A small image classifier, trained from scratch.
Training: cautious_adamw at rate 0.0011, 8100 steps, batches of 128, held-out accuracy 93%.
Rows from block 26 of a small image classifier, named by matrix and row number. Each number is 128 + 32 x the weight over its row's rms, rounded and kept within 0 to 255. All counts start at 0. Numbers have three digits each. After the name is the row's rms in percent of the matrix's.
After each channel's rows are labels from the 100 images, of 14976, where the channel reaches its highest value: "colour at peak" is the nearest of a few named colours to the mean colour under the peak. Only what is clearly more common there than usual is listed. The data: microscope photos of single blood and bone marrow cells.
# conv1: bottleneck pointwise conv (model.blocks.28.conv1.weight, 128x512x1x1), inputs 312-363

conv1.63 102:122126162135140079166173137127136104166167140143141139120077104126153132100157129148125131148118123142146104124143177168098141150089130152114132149099095142
colour at peak: grey

conv1.54 102:140140153135076135077097123131090077105173100149130136136132105092145110078131111127092139127174124157116133122117127157099125156120112152177124133083145147
colour at peak: purple

conv1.68 099:092174077081195117137143078106105143101107088084149147034134143142090041125077082120149110145097118120078107086117076111135169146168120147106133114068165170
colour at peak: blue

conv1.1 095:099106149106196099139223060115108152132134078157154120105101141166148086132116081192178137192080133150114126140131169115118114122153106117123164180107159131
colour at peak: purple

conv1.83 104:105124084135117056178144134127121117130117146082122085115107127111073161157111157097153143119134106133108123099132153152111131127117113158114129131097116163
colour at peak: grey

conv1.35 100:086108154096154064191148072131110179000140087136070130141150107147131130134120147162139107131121048160110175108145151118146088095131107105130149109116141080
colour at peak: blue

conv1.121 096:156156098166199084156146141111143104156127085135108132129128136091084160124151068167094187144137107132161161081077220195093067134105098114088161180135166146
colour at peak: purple

conv1.37 104:132096078116073120073077117139116160137052113133133107128163101123106128128127162085124130139119164125171178124158150127135166189122144120199138130117109128
colour at peak: blue

conv1.3 099:117114110116126115138091122138123144161067132078147103128061119151058146137104128125119112151078176091096092129134102141101160088141128128121133072105065147
colour at peak: blue

conv1.126 099:141153123137140152135089164161130120145104128138165112098106138140119149123174126097125139100099179108165184141112153112143175121163144105131066118150134167
colour at peak: purple

conv1.47 100:152123101152119091127075136125138110116048142076172125140053170150112155165147135144092123130080169089127103145144128126104140091123132170078104067105082133
colour at peak: blue

conv1.116 099:119136096116219126164190084086125141162101119124128137100104154144071108105079104136135139145089087117109125083159135134134141169153096114172114200150150188
colour at peak: purple; blue

conv1.85 097:159135114147111103124119120181080156126085120078032110179151092125126143138096139090111144099146073106095099150140073149129130128145125125125119123107119042
colour at peak: purple

conv1.73 099:085119140083211084144140119081092152042156106150149141103115152159115085137111117122125078157105154138148119091148136094103066103070081137074132095084102129
colour at peak: blue

conv1.13 102:066122105127152126101067092135113138139104150084161161092142116156046130112085137045127105105119161130084136116148143112112187181133128088140084104120119184
colour at peak: purple

conv1.31 098:157127062129157146137127140109102156102044062100189070118094176163055131126143129152143119153104205138131128105140078130154157126132132075075137139143153116
colour at peak: purple

conv1.98 100:050122122025227107122117078089161109181128157134153155066095156134063068159119158143169130109179088184085072095101194127113122135079120128078105112120101172
colour at peak: grey; purple

conv1.87 100:135166158145140086104151114113135162099134116103113143143087166167115145149111134139121161115105100119093122100153159189156167098183108146112166151111146096
colour at peak: purple

conv1.118 101:073046139054163128113096117070118119125125140123134133074154148117062077140115144105122130115127100084136162069110085091122101191107120160129118119136186109
colour at peak: purple

conv1.112 102:068129069114171129168114114102124150146090116085174153069142199138078092127121124109161085135125129136132106128178134129139161186140085157137115142132111142
colour at peak: grey

conv1.91 100:103163114090159146112118167111091094116102113150168101082120166131123087094145110111134112108141170125133122124104127077126146113115140137068081130142119155
colour at peak: blue

conv1.8 101:093145148092142150131090107089142124131118124145146111076130147143084112153132135075157128071124138158101116068150145152139094115086141119062057131157098138
colour at peak: grey

conv1.11 096:059093143093148073145089087144128150061080142113103094085182153103100097130108129096118102097165144171144165148151134108100132153142071116101185142131186132
colour at peak: blue

conv1.125 101:103125132101100162137137103081171120141120139124145136114132149160071134135117099104115113147090108143114173077123122147137104101104155136126061154140127172
colour at peak: grey

conv1.122 102:164149110165097116064025164168097111115115043099113106138084138085116140098170086089103129055106154081120115130095144150139100062114131083112116139161129098
colour at peak: purple; blue

conv1.2 099:091123147122158147162118107075135164123124084099122167078116130178019121124069099113130112164085102117125159066132154107158110168134154108188115145156170131
colour at peak: blue

conv1.69 098:151114107099162067099121105089114113089099094068121088086081160120123078090124092111099090128076130136091148116111098119106116063182064139095157135148162137
colour at peak: blue

conv1.58 102:071139109083167153117033097144133109124142120084144125118137117118103150138096123033123099080111133123126165122133098127119143166143141131130082145138129175
colour at peak: grey