A small image classifier, trained from scratch.
Model: 2.55M parameters, 32-pixel images, arch densenet, norm batchnorm, activation prelu, depths [6, 12, 12].
Training: cautious_adamw at rate 0.0011, 8100 steps, held-out accuracy 93%.
Rows from block 16 of a small image classifier, named by matrix and row number. Each number is 128 + 24 x the weight over its row's rms, rounded and kept within 0 to 255. All counts start at 0. Numbers have three digits each.
After each channel's rows are labels from the 100 images, of 14976, where the channel reaches its highest value: "responds to" is what is common among them. Only what is clearly more common there than usual is listed. The data: microscope photos of single blood and bone marrow cells.
# conv1: bottleneck pointwise conv (model.blocks.17.conv1.weight, 128x448x1x1), inputs 224-447

conv1.9:166142129099091135162129120148107098146112135150126152116145109117113154108087145121152103130097129145144128139101188105150102143133119156138147159110139121143091124170138088134130138144151161128132120111125140142156139127110138122159149148165136134163162133161114139142125148096154139144101178148147169156114122167130122149128156125115130090150136134131143152128155137201136137141130163130151142122155099134131121130111144117117119137119137112121136121107099097111085123146115090159123124149124121134149118159171083115139130150126098151159102125139158169129139128148115135173137098094136081116137129114115146128114114116128131111075115143113148100115099124123123104110094
responds to: cell type: band neutrophil

conv1.51:129132135133183150108099167153128114130118147117129104087101145142114090144102107125118140126087111114122162153125134095127091141146124127122126121054065131149131048146084127102122138113151067063093136078127129125111138152153131087067134150144145158089138134106144127092067111144117145120164128113092087138140140134147113084107159168068158106138097133139109116118125075102151140154146085145108120137134138074109134132125109141126128142109137126153139128098112138112118125124122133085147134131146137114118105131095108125143125105131125099147180135144134156111129128152114134107105156119151098147167169140135142096119141123160147130128138139117167129132145105109105130137114
responds to: cell type: erythroblast

conv1.96:165134105092131128143133113095147166116159122105164146129138092122110147103115116150146134129108169143158088094126137130085133114146103118134139134148148111129144172176166172155142157116118087145107155094141129148113146120097138141117138139150096137125143134132140140135138111145154172143164157130100114108120099118146142120174104123112110140156133144101147159103134135125120145107145111130165090138133112131132127105128146093128111134143096141120142117142112111145132153090142147144128135136087115163156120160105116154132118185136106182173109121130180121130129147104054129129152128145151145138110128125148104140082153129128119093136113074133143132111115126116130112149134
responds to: cell type: plasma cell; cell type: proerythroblast

conv1.72:096132110163149158107109164153117123164122126141093126117141114094112113153103091128125124130094102134145134109131107136135120165130114098153083116121116139075127101108107139109109088124099168140102125114098139114151145117153122099132102153130139123124108130138145132155146117126130124111151149116126111106128117135144142097104173120128134095134125105127117111127127115121103112144107129118089112129120113138115094125139108179135121106168157127147113139141120147105129104087161072119123130142163146141101140098133128127103127136151158129150135131110115124106114111155165143146100129103166116139149101148108098134098128153101113120141115125111132088123153145151108125116130
responds to: cell type: erythroblast

conv1.80:178052102124112141159149145135116142148109123165155121135187108144125126123077106050137092140088128125165130152136139125132122122173103153114148103125126163155123121121120143166106133154123106098116121118114111140142123104118151102137129086127132140179129122121094135121133123127112138085104142135091135128130111138110119138089131113135123093179159117135144127142088139159149145154118130112115097081120124161114132144125161150089127133132103078153134135122119127124101126121124116128130076098137140131157157132128127117159144116116130108143108131125144156128099151123153115161127139087136094143142104117161129149128099105124114144119120139080157120122118141104106108118122
responds to: cell type: eosinophil

conv1.74:156113157109108134156120088129140139125122121121124163156136138132120124112125157109094093155121136132134095155095132122161106124159171159133151146152162144155154132112145115127132184157161126109118142161116114141110133130090088134150117133093142124126122121104083167147119114162107131128093081142112090147159163114112103153132117128159137090137143121145104089155099104171188128168123102128082112144087141150120154140150136143123143183157136122137115111177137164112113102194131122148127076113113115106148152129120122094125145114126144110095109141143106121142100101126119103124119120134142151125145138111168149167145134119164133113163098189120153152184118115130127138102155
responds to: smear: peripheral blood; cell type: segmented neutrophil

conv1.77:118152155109095131140106133157146125124091098111139127158136098151125146101164130137119144154118126129140122064127125129097166112152138106143106136135112124102103121098138133136149108130135127134151125112126122169130134110092164154146122115127130164127140107134119134130127156123138124151098096110147141116123133082104137161106080135169084137135165143155117121125120140146136095161134155142128137122109147110125100115136119133138114083126153100128122125118108097115090109099131103164094122093098105122110135116131153125080141128118143128133121106104103143142121075071127115138148110121167147137146132128134113142105141140166122077154121127116134145124116139144132140160139
responds to: cell type: eosinophil

conv1.14:189079104118175153138130127133097132093123121135172132096164136107114136108123098136121123101119116141109105134110130117096123132110165142109138116137126164167112116156142124127112138126116126097114145115138141158079114105131133111128149116139141131128140140149149128117111109134106111092122090098118134152138086144107093118118127132119114091162121095161144111117112135140149140147101112120124096112154144138105138141138115158111141133147129143136146129102115124127123126141155127150107093072130129130138144156120091124123109149114133106133142137158153145116084107121136115101121126116144129139145118133150140161145090129136119135119156136111138143140135125097135148139107
responds to: cell type: artefact

conv1.70:178121136152188139121146151135116130104107139117132121076101139176147128139120106092109139136085101145116122144136121096111103150152137148139120140090096136118106098174101132106150158134132073068105152125156170117101172148131099103059118162169150131098175137094201150095100141148125138133155125146136118156140153124126134096138134140059171117152090136118100112108114124149147137145138096132140119148128140101117089132145100125106145133132138124145128120116144122109123112140137110131113143142125130123122112172122080142144114139132117129142160147139140137119151132147111123088110138115141094143159124142169129140148137160146146146137114151132168124160113130117153161103106
responds to: cell type: erythroblast

conv1.105:186088106132161134121117136144092126100133104122137169100133111140134151117098105076117106092171093154143130136106126117132113133153156121113160110108123133161107076135133111119128113137080098104091118152113110094104126125126081113099130130140152133097109140088146164137094105136118095167122105091090130135140095114137107117095169069093181094149104135147129125114098154171116145137124123121114134121142123111112144153132118151112121142148121117160117134127135129140100113125141117124129130115131132124143147117115092138145103142115143102132140094124110149103128107105156124142121139123128090154147111112155133088109123081130094111133066160126140119138131128126147163103118
responds to: cell type: segmented neutrophil

conv1.15:216120115139171103093146137167110139107139153120151152131121119160132132132132108097151140081079093147124160120137127097083092126138073142147139142081079129113065071182095144103110109143105073041117148083116131121110130159126141136129134106145137131142152140133148147083128161139121114122133139107087113129128114167139127080082144138071170107135104157133143122095102120158116118137170132143108090123104102101085126116128103139131117122149137112148100140120107143138098122096138124136135137142125128126122151132116114128172146164116116103181133112135139144112112132121112157128119111139134063147130158115126154143122126101132143152119126166107137110145124094126118120127072
responds to: cell type: band neutrophil

conv1.42:142153149114124144139133108126132128126122143124116128110138117116153125094128117156150131111163151124155126154154137143126124134109106130115116135115153095072144131132152170152138171120132138116097142117153133160182154132114130173126141100115150140177134125128130109098136161133117134138137145101128118111144113169119111108127138128105132129098115147159094112129153116141103106143148137106121092093107129150148101119122164097130103093130137123129137115092151115124123093122123107126127151118124108108164110132117079133130118135129100143125152118090174150116148109141114122138152120138117120114170132084101103112107114146136095096139154101130142150114110087152169136133151
responds to: cell type: segmented neutrophil; smear: peripheral blood

conv1.99:142168096088123138143112118123143157105157131102110163123110059108151152108130104146180157094121127152131118123138139137113136139148078150108150134095132100052155130145146144160115143097110126118138116111151147137139119147096113149125140113144120169172139118112156122141132157145141170141137164112109109107137081131113107130146095113112122147153144169134081120092114153108091147080139135127143116109127127134132113126108097090130117122127152102105124126090139112097122116125141118087152142142044104140147101151096130124112102175128096142150083142100151119126124136113067118141138131185129143101122160116098108104087160110130104116145130103104137121091111110119135123122136
responds to: cell type: plasma cell

conv1.11:119155100137105129122111121156122127126125100123136143143109086127147120112152119169151150131119140143164124114120170143133149116148134126142131144124143131107152145143135166149132134115090111120141128160133131116142131125093109157123161113132143170171124139127136142110136126162142117136142127128133129144174117152159115114151088143165133148119156163155085110092110092089122139103142104130152102137139116158160131107125084061145129113116099127103112147132152145116140123146124163056141140106105111123139066129088136153127092166128116106121116111103149124127130100100139126102161108180136138147123112112155129115106176124148120142139121112111154111133111117106158161158102
responds to: smear: peripheral blood; cell type: eosinophil

conv1.66:125134118070090156134104095095142149136155134128126146159141078100128137099118135148140156139140115155137108130134144148086138135127107145128154127134140135124148122169173132166139156135124093124117137092141119119125121110104130138116128127146116141145139121151149165149107130145158155142172129124134104141162107117110115116156094111113141133147119143136093134074136123138134124116148119115155114124117121129132136110114102111142134129123133115109093130124143098125144106103141143112151127144081142172140098170104116152127115186153097151170078123107182119132144146120079129142151139145150142145119136134152144131117166116150142128134139139110156126143120102110112141141132
responds to: cell type: plasma cell

conv1.106:186144151133115125138153141124136120153153144111138124102146117126169094097122129170139144116122154154098124153123162140112098127103105138141122140140155112099148109131139127145151182132150128124117149132122156133168088147105146157152152125126125147171127138168150080126144183131131154144132141148132106130110127158143134135135151128131147120131129118134133136127134132174140105172130112128152149083111116164109135147133143146101124116156146137160152148121154145159126141128127109158121123137116122143126143134128095134150134136118087135142102104106175129123118119146109149156178146150131144140162142119139102135106129117159102113152174149147122165111137118147174120105123
responds to: smear: peripheral blood; cell type: segmented neutrophil

conv1.8:095103130168113121110105107189118117122119118155122180103094113120138100136117134086111088127188123134126091144112086157190124124149153080104161116138155123127103123126113095088109126117131098152157135163111123108137128116146128100118145126112151126151118104097112149132119137117140097135131127137145113144118128155146143157121141131139106124117086133117154158138152143141109121143169127152124137115082137126135134142136122149139123138136125095142135144134147126157114134136140155131133117138134135132091132119141119151136113121113149112089122134099107118088148151148135120168131100110114139139114113122117124092131124122128137141136093121096135156137112140138132142132116
responds to: cell type: erythroblast

conv1.34:104080111111107116057118111114109099154140125138142118149120101130138112123167105094133108164119092139110087133157101120109113127131104115157121122175138150109182123148132113092115106158141097126111106117091112092080140137118123124127093145137119122126129107154118115117115070116136121139125125150112103110162119119109121109066126123077105090146105089144129097141124143150132136121108125115111133139113105142094153088141157128126171159128116159132102111145089120112083117125112097093136125103132147145106113104134139132161124142149147139104123147161103143112105118131117127136125137137142120147127128160134156141133123153144121149140116145125151169136147135094085150123118
responds to: cell type: artefact

conv1.50:128112099146123109140137162125122162165082128103121102167115142111087099128114159099132096153142123096137078138174111163168117074137118142098137133157119136126129151087109122133106134119133156143106139138118102165158104101099152099148115138119151134143088096130093146141129135139099129128146102137118140102153155154146157158120139162132105093112139143129162121109139090164149155134126167138130112115115127149145104168146150110118106124125125104129164128102137113152145155096125135111117112150136105103124129068148069130131089075102105047121091158116113123113107113155133105155138120140132126145122119150125125140135140136130129099145141110113124116127134148153117114138127
responds to: cell type: segmented neutrophil; smear: peripheral blood

conv1.81:139145152117118119102127105121140138124144139085134144113098072133152140103135137166165132138131132137126102080121147157099132145132106116161119128130123113106139128126153133139154148111097147147115161127137127124110108112099145123120133128171099146139123111129139150158134108149139155138080154133108115092127131105118134168141060138153121151132159117138094108138144119130182127112104105142142108110132130146136102142124112105126091120133142113097115122144098097095113139110145114134105097110071112139121137158112104085105125160120112165121124114121152121124112076096118125119155117157128165155126122132150078142090165129117103077147138089098151152116116135108142115165123
responds to: cell type: promyelocyte

conv1.79:123116140153077159105125136109152171147109123146139144154089084148114148099115129078103074121147134135139095157108113146149077140103128102114110045090152109125105119144114105120090139109107104140125134146107126123139141119110141094099126166145156138124111086108121128147136122171130106108100123122107123118149132125088163133123138141111095136085170155146129123107070130134088097129169144129134149075134145137149153171091175131124103123134147105095146128113153098116092157139129105138143103131108134146118143130159105130158149113156131146143075140109148122097118134135117150154163128148136101170130146089177116105099144139092103128137127113082179133143079095135143083144123
responds to: cell type: segmented neutrophil; smear: peripheral blood