python train.py --model="image classifier" --dataset="microscope photos of single blood and bone marrow cells" --train_examples=48542 --image_size=32 --crop_scale_min=0.5 --horizontal_flip=true --cutout=0.25 --targets=["cell type", "smear"] --num_classes=[17, 2] --arch="densenet" --norm="batchnorm" --hidden_act="prelu" --depths=[6, 12, 12] --kernel_size=3 --stem="single" --growth_rate=32 --loss="cross_entropy" --head_dropout=0.1 --init="torch_default" --optimizer="cautious_adamw" --learning_rate=0.0011 --beta1=0.95 --beta2=0.99 --eps=1e-08 --cautious_weight_decay=true --max_steps=8100 --batch_size=128 --epochs=21.4 --lr_schedule="cosine" --final_lr_fraction=0.05 --warmup_steps=400 --weight_decay=0.2
Rows from block 23, named by matrix and row number. Rows with one number belong to one channel. Each number is 500 + 25 x the weight over its row's rms, rounded and kept within 0 to 999. All counts start at 0. Numbers have three digits each. After the name is the row's rms in percent of the matrix's.
# conv1: bottleneck pointwise conv (model.blocks.25.conv1.weight, 128x416x1x1), inputs 140-209
# conv2: growth 3x3 conv (model.blocks.25.conv2.weight, 32x128x3x3, transposed), outputs 16-23, a 3x3 kernel for each
conv1.21 102:511491518501516505516484507515527449518471484544494502503511460494507483499495499513496523509427503442458508488468467480522502458492431475486508457528493507475495499476517472504491480479489503493485452529478526
conv2.21 076:488480520482481502486475504517529523507497498501506525488475482478461464455477472491452489455451475478488510533504527483468490531511521497492470488495471477473477558510543529472495576523557537503516542523539568553542
conv1.22 102:540521467552541529477543492529523507473481500484519481436497488479525526511462536552488490501496441499536476471526500503507489464521497495526502481435495509530441512516478536467454499524511495511520493491518504
conv2.22 104:563532556545522534549526542515498503501501496505506517509501495510515500517507494501509495497515495498504503530515519536503518514501502504520499513519503489509482493458469496478471491482482464477490480492494481493506
conv1.23 103:502530503490514563487473472483501523485493516479510507495506520481507505504513515496525498510488473526508525504494523450523510513477514511519483462442468500515498527483478511462469510456496466412478522491510484
conv2.23 087:489513529487488499512521524479484491456463464487469488494482493483461478497490498490482487484461481517497525520482537511476518565506565518524520521515521516529535534489528507473503549520534541532537535526519552525532
conv1.24 101:481532496508527478509495520533506511544519527515497507498499536475490495521488538497497500536493497459501513490498497442539471508488488505539537492512471500523538492493534450540505534520500501479476506490506520
conv2.24 105:541545543525531524512518524491480487467480489473474473538527530516519525494500520509514495492487486473490491460469483472488486469486471516517526500486510489489518534540522511521513500510514522517517520519530514502495
conv1.25 100:490494504493493463496486498521458492502508514519497511479508464524510512514486528506526456538490506469506535517472495479525504459530494503465462535496485483546551478494489445526495508477494485515490532479544462
conv2.25 112:458459474460453461439446449482504490485488470445455440512506508494504503496492506477488479472485483471490482463464453457472452435468457512486494496488504494481491509517497518515503500504488547532546537522530516525527
conv1.26 101:499498527494481484501453528531490523503510497518488506494533466489513514535491533506523491533496487495505528520494555516522508501530513497457457483501492483557541501517504483507507512469481501500485543489525458
conv2.26 111:480497502489493497509488488466456429477467440450449435497487490495500489492501494485503479485504481475490483462492447484483472461482444523493503505496495512496492458496469500516495495503476527532521532507521536537521
conv1.27 098:457474516460528556455540515517468537526457468489510478527487516508517519496456502460502532515506527508503512503505542533471502474494503515509458507483498475494440534489505522496509513530446478513462485527514521
conv2.27 111:521530513523525518499534515502505507487488487514502521515525534505492519524514532554556554535525545538539540537533543519504521533528539511501497502493513526518547497503513498478485502495477499485483507492496503494489
conv1.28 101:497516483496474471444478496485485478476499523523506528478489532500500522497486519505477504481527518454508526508502495486531482470490487509501540499515453519510533474450478470503483513539439490503543534494471500
conv2.28 103:509493543472468500493493516522508535509496514512511535519495515517501504525518540576560586540503554558543590501491513505468507531505542513526527507511526513511528485474462465474464480488485454468460463456490468476489
conv1.29 098:487495509525499525489529476515447497539517522482477491520488520503483517481517502502486536492487483458488494498499482547519484461427484476547502513516544505490459533510531498433463510471512492497537512497463558
conv2.29 102:520515522510498494508489509573564602536476563581564585498481517492475503511501523496490489493464485482470469522503527508500508521505520435478446471492464459471454502478467498514488515514482457463437476491489485488482
conv1.30 103:485510508449517459510541507484501506479529481537530477461529519523507495513523466484505521499504528450502470490496473547486526513515515482499538493476519487543481524532468445513572497494490526501498484504515485
conv2.30 095:482480495499494499476486496513499508502523506511512502502500476497509474493484481481486473483499494488485489474477480476478474487481486490482500480498494477483491507493501501489508503504533523524536527515519537532537
conv1.31 099:492502424509513518456543494495515525471534527504502475540500543487505526485497448495468515485524458526506503492537500468518491520493521475536551549509466516482451504502535513481514479479514507446451510517522538
conv2.31 104:481490484483493485485497476527510515520499519553521535513512509488488507508507503499486483494496474470483479486501491508507500495501502485487471502504499494498487488489472495498483479492485476464458486483483478493489
conv1.32 099:502505501494527470527528486502496479463508476520556506510501549523479485480510498511509521501471521453533467523507472476514529502520516475516557461528485480513509507534497454540596488492516528498520474505505491
conv2.32 083:499484501480477472489472487482504490480503489483480486507508488494491485497478479503506491490502503491481486513513503493506501498501513479477469468473462465466466517496534512504536546537563534523521506501532553538545
conv1.33 099:487553476537498518458468478487475503505501530494463531509502539516492510501509481500516491513499470505498542503519496473515521510496504475523508499497509541501513511497501528435455511457474500475523521486460489
conv2.33 088:522494548526490533545520526532527509504477477529489502535528556507479519553523567544502539525489514535507554536504499494465496531512521522518503509512530527528525515526500511501495515512516495470456524496511497521504
conv1.34 103:523517488487487560500483532516550489549494500483545553507483477499545494510513464529507535514534557496492481505498506467537471485474496502480504514489493528498515514499505511471543493472495505466435476527524465
conv2.34 098:525513514528542514531525506483480484488503472477467481515513524519524532519520530495510541499508532529521536486486507475490492484488498483498504517513500506526519480511510475505485461478484468486486474496498482507509
conv1.35 102:477476446526477517429483520536518517564474512549513468507540504511517499469463474504495474491510527542515512494510517526526479525511524533489489474505479505500530450466523501484441517529457502506486506536510491
conv2.35 100:505510504508496514501503513497516516472500500473484490496496485471469454438447450499503496505510499492490507533554558547551547522540541528530543516487522531525545516499526508493519502506525487482496493492492495498508
conv1.36 101:478517498524502519502482470463498475500479476476494505508493457497508497531531495478518480519431514484507506494502486467516538509451497482513461470484447492498499524506482493464513487506512492479508453528531473
conv2.36 076:487502493480493503496530500480477486460489484484475498472492479467469468476469489485474498469479483488494502538518564526488526543511548527527518514500506524530522563526535532478493576539557541507516539507511540525529
conv1.37 095:501494517489489464523455508534476480512544483492496479501510501470519488507477571457504507542479467484499496477471501501542523487484509498505514474489477482522523497518486480506520537477503482433501540462490491
conv2.37 088:536526529513526513517520520423446424440456447435453434539522542539513512526534519507533517511519519496525508499516498503516496489494497490499504484496510497500488488491482491528501503498477516509532522519502512511515
conv1.38 100:532496479506486504459485519480506507487492511520489537485506530528525502500490510509504523502522519494494525547520475508521491456513509474512510464497474514485540490479488519477495517508453509514499540495508494
conv2.38 107:487498504485486493502495502527516520527522525505515516530522526534508504533508538565548566540513531556533564492478503500485491506499504512513528518519533512538547499521509492507511494498489474486472494488484483488479
conv1.39 095:502484503514496521489514502477507502477539511533493488517505551513515538486522467517507551493518492504522482523512494489483492473497521499498519500511481508483453502532495500509501448486506531476479503512522574
conv2.39 120:498488499491488494493503511507508510505512509522530515543526558529498535543515551522517516514504510496508513506502509495505506512513509491512496502521504485510498462477442477500466444486440460463444472474468467482484
conv1.40 103:469515433513457523426468516523517503523480489516506506509529496516462489488503496508547475507515515536497517490502510495523481471477500534477491511496438511523537474462528497486432530514459496521481509551519475
conv2.40 094:507485514493477506487503491489507501482481476475468463495507502484511508477501507510517496531510506537516524496501484503532525513535525573543560526481529585535572530527530511486496497505515514519512506507530515509523
conv1.41 103:495496529495514461514524457455524517456502451520524485503541503499497498481531449535500533509498540485532455512504513490507515513520514481526526457543494472527497477549474479515560497505529512518523496505515510
conv2.41 100:492508510484492512487480493509508501503516496512494481486508485496495495502497489518507504511498515488481488511490506488487493493487473469473466457478475475477479511525528529506509524523547522507532524502513545545549
conv1.42 104:480514486509500446518540467466491494481513469529533485488516517510490486526545487515506529504489543449542478517469489529487545535516535477500543451548475454548484493549461460539589506511517514523526489511520530
conv2.42 100:495479502467467481468469468493501495498502487476494471478477497465484482455472468485496479499482493478479484490499505495476498492478480492489483482478495491483477526506524511515517520516549544534530536507535561540562
conv1.43 097:481503477498473468467454545537504504473490487507502484520481440499456521539491520524505477505511524501527508478508500467518491495534498506449447520499517508540507476476523508495499527491495497503507495518534410
conv2.43 114:481492505487495496491496495470460458484488464454467459469479471476492484472471479465487472477500474474474469472479464477493477447466458542534540530508523525524519503508510507518528499524504522510521512513530536532534
conv1.44 099:492511492487480543468497520520542471494463502530490462470523455513518487475535515498505478526491506508497461488490457497475477517483462466509524487534499488538517482497492501542526485500490508502498467504486500
conv2.44 136:498481505492485499504482506541533539517522517546538519501504524487484506500494509512486495493480485493500487511501510507494508519502527537530529498489500523511507562523553518480506533504528580545565538526547540522523
conv1.45 099:477515519492461493503484509516494534464510524512500522503529473500517532503470494481524487540497519507507531489504524487512508473527522506473443541487526496556495484504489463503526499503516516502466512499539443
conv2.45 106:484480498496476479491486481498493490498497503475483486447477460451477473433451457456480467468511480460485463468477477469492486467478470508508492508502507502503494511494500495510514506506512550534540530512533548523540
conv1.46 099:516530452503494505457485497454548492491484486459518531461511488482494503538495550578520493474508471506520508495510496508491489512541506492493488479482542533509481511509487524504473482531495476455531475506493465
conv2.46 104:525504506529516520540548537509502479518510510517498510484478467484477483497497492494485477505495496492495501481462467486459470477469475523532513537534532512516533498494489486506504477487476505500518500496509497486506
conv1.47 105:487512450493481460465459534507503495497515506507482503480479528480523496524497544487510487535497548441524515471500469463544492497497467499477464511486452472507550496467497479505469521464452518493484502491537478
conv2.47 108:499510505496510515494499499470493474481508487454470467523518543522522511519508530522530534520519523520531549467477492486493476491495482512504506501514530500532542512518506507518513503509489520541544517536547523519522
conv1.48 098:487487473514530488498479540530510536480518515512479486501502496511478497519480518506496473503517503490512510493492530463530538500544507476502501508547491502539548524475502472493468512461487496435505512502520470
conv2.48 119:485484489495479498512509509505506498509514491494500489449447449447451451463466465476472464482478473463468473491489497482467506497484508552524528527504523530525529519516538524514529546541562548542559534514527543528536
conv1.49 101:492492496468498492531468490485458516491533475529492499464468469492474446487506466522521506499527515517477454518457491493471541512497503479496513437524504439516483450537487483510483473463476462497517480497502477
conv2.49 070:461457464479467460461469477498500482496483502469486469464475495508486447493491468520521508509515493532524500502488488509487484493459484511482484484513509492513509514480505501507516503508507476476507520494495522537518
conv1.50 101:479482523519436503510466480528511510525457514538523512506513463509534541485491490471505484496508500491471503517501506514506483498507498539499476519481525505478492458508516503543503506545509536511495490526545489
conv2.50 101:484493477492478488463477481484499494478480490466467487468468453464471465446455458467470451493482478476484490479486477474497483473487467528522533537512534542541546510510522517486507508507518510503506508491520522520535
conv1.51 102:531516495523518506492512485464540509455511519474501538484501497500531512515512503541481541445525484524485501515519500510514496487548515477492508504492486515509495508486473505526511484495501474481497532505489543
conv2.51 100:517502493513483484518492506521515537547517526550543526505505494509507494509508507495498512513508499507493494475489477490485492500499491513539512537538514511528513445448422460469437449460435451473460484481475480492495
conv1.52 103:510499477535531581470557511523522513470487486488524491530502474501522521472478491536517534474514490538472497511495525474496467460525487436521516470524500497480498536511500551466460477533514474451515507544524516
conv2.52 118:456474479476473490468494486528532547535512533551539547501495529508495521525510518516508504517503503519507507514529522530521522526529523525521517520516520522518534504512489505514500495524496485477472468472469475471467
conv1.53 100:457476500533467501493502502465498538465476532466513520523520479498525502476471449497518469480535500521488535502505508507507478489475511499502491539497511512475469510466514508497540515477517503482459511541538484
conv2.53 113:473454454455453451458471457518510506514491510505511501478489483479503488482478474463456469469470469443461450471486481490490491469483482498485483506487501500486480469470470477488476465490472479481493496501514506505502
conv1.54 102:506501523506445484511517498535457467501509518502495483466475472486495483491483530468512469541482503465466505485482505535503500480500450479469496500473475473501523471506502440544512482460509492492482493456504503
conv2.54 103:469483477468483468469476476444460463467474473452452454522526537496491511514502526490506495472485498473490500489500513480457492470483480457453458457479466470501467496509495529520511503498498525521517506518502507506507
conv1.55 099:461541506535480496510486480480513500472493474484493533525503464520521493520515514488518467531466498503493497498456492468497522510460522520508492461451500533512508484526488497494504528474516497479482482505485464
conv2.55 087:518517530514488503528513524508490519501509493511525520484499495488505499510504501522495510512484487548523546569513548548498527588537565514513519510495499512511515566532566534477534600537588535513526527498510540536526
conv1.56 095:545504458532511444481523475543517472450510539503501519438509513488546502499520512549519501508530498512508488501529499502483486482499488503514516475505473536484503510510462478477481497535506492522543536465506519
conv2.56 090:577532552527497509532510519523514504511505500509497510536513522510517511536527534540533539538506520537537546535511524538511539549529533530529513542540520529516514484473479485467472510485489474484471480482482477493490
conv1.57 100:486527495515525551461501503517455527509488509513459520518490559494491524512522482463522516504470487513500512534522482524524489511491510457566524477520519505494512539474532540469464482457479479447479523512502514
conv2.57 083:494505529513526511521535531526526515518504501519526524551528541506480501507508529504495510507483488518482507493480501486458477517495517508507505505493518521516529513492490504479488539510526526507492525495514516504495
conv1.58 101:505473459514516516467528521491538513485469481479484521486533487514459503514475520556498490466515484505518508508511534504529499489545511510500491473480486510529483510464525518467436487499478462445519520520480520
conv2.58 093:529508498523525521558542523497505470516512483515510498490465467472484478481499482471479451478497469494493491481490485484491492493485478545519527535517535525512537527526528541533564521550553530516527513498528515501524
conv1.59 098:578501502516502490520512497510503474503547512487494518439497487506516484494490549516489449527510470503515484496512498574529531516485484486498507474474515543503511489514488543484479496502501488515529526475509493
conv2.59 104:540516520530503507528505515493480480503476492495487491512499488510491498527513513507495486494502487505497495509490496520494502504496510486486488484477492497496497486474466499485500481484490504490509502494501518519518
conv1.60 100:487527507522506442508512521470499522451529518479533511523514517493491516519492507486509530482520525464532509513497499480510547478539534501494554536500519501539511527530496438510540501479503503493489508523540430
conv2.60 078:475480488475492459495497469522495503492494475503491483488486480460472487465449468496468464495496484475452476514506498486480489521508503508491494493481465489472486521513534488461503532521538523504513523475493523527551
conv1.61 101:468521495491524524511506455491507495520455447516531471487504505511488475499497502484500527508452509483492462504494491480506504498473518467528516453535491458515464511482516498492509465466519495448434458529504508
conv2.61 092:461496504490483500498502502465456463460449446461464462470459479456465472479469481490466480485469482491502494534515520526476523550518544490505495508503487502509512564520521555507536573567569535528518537530542555522546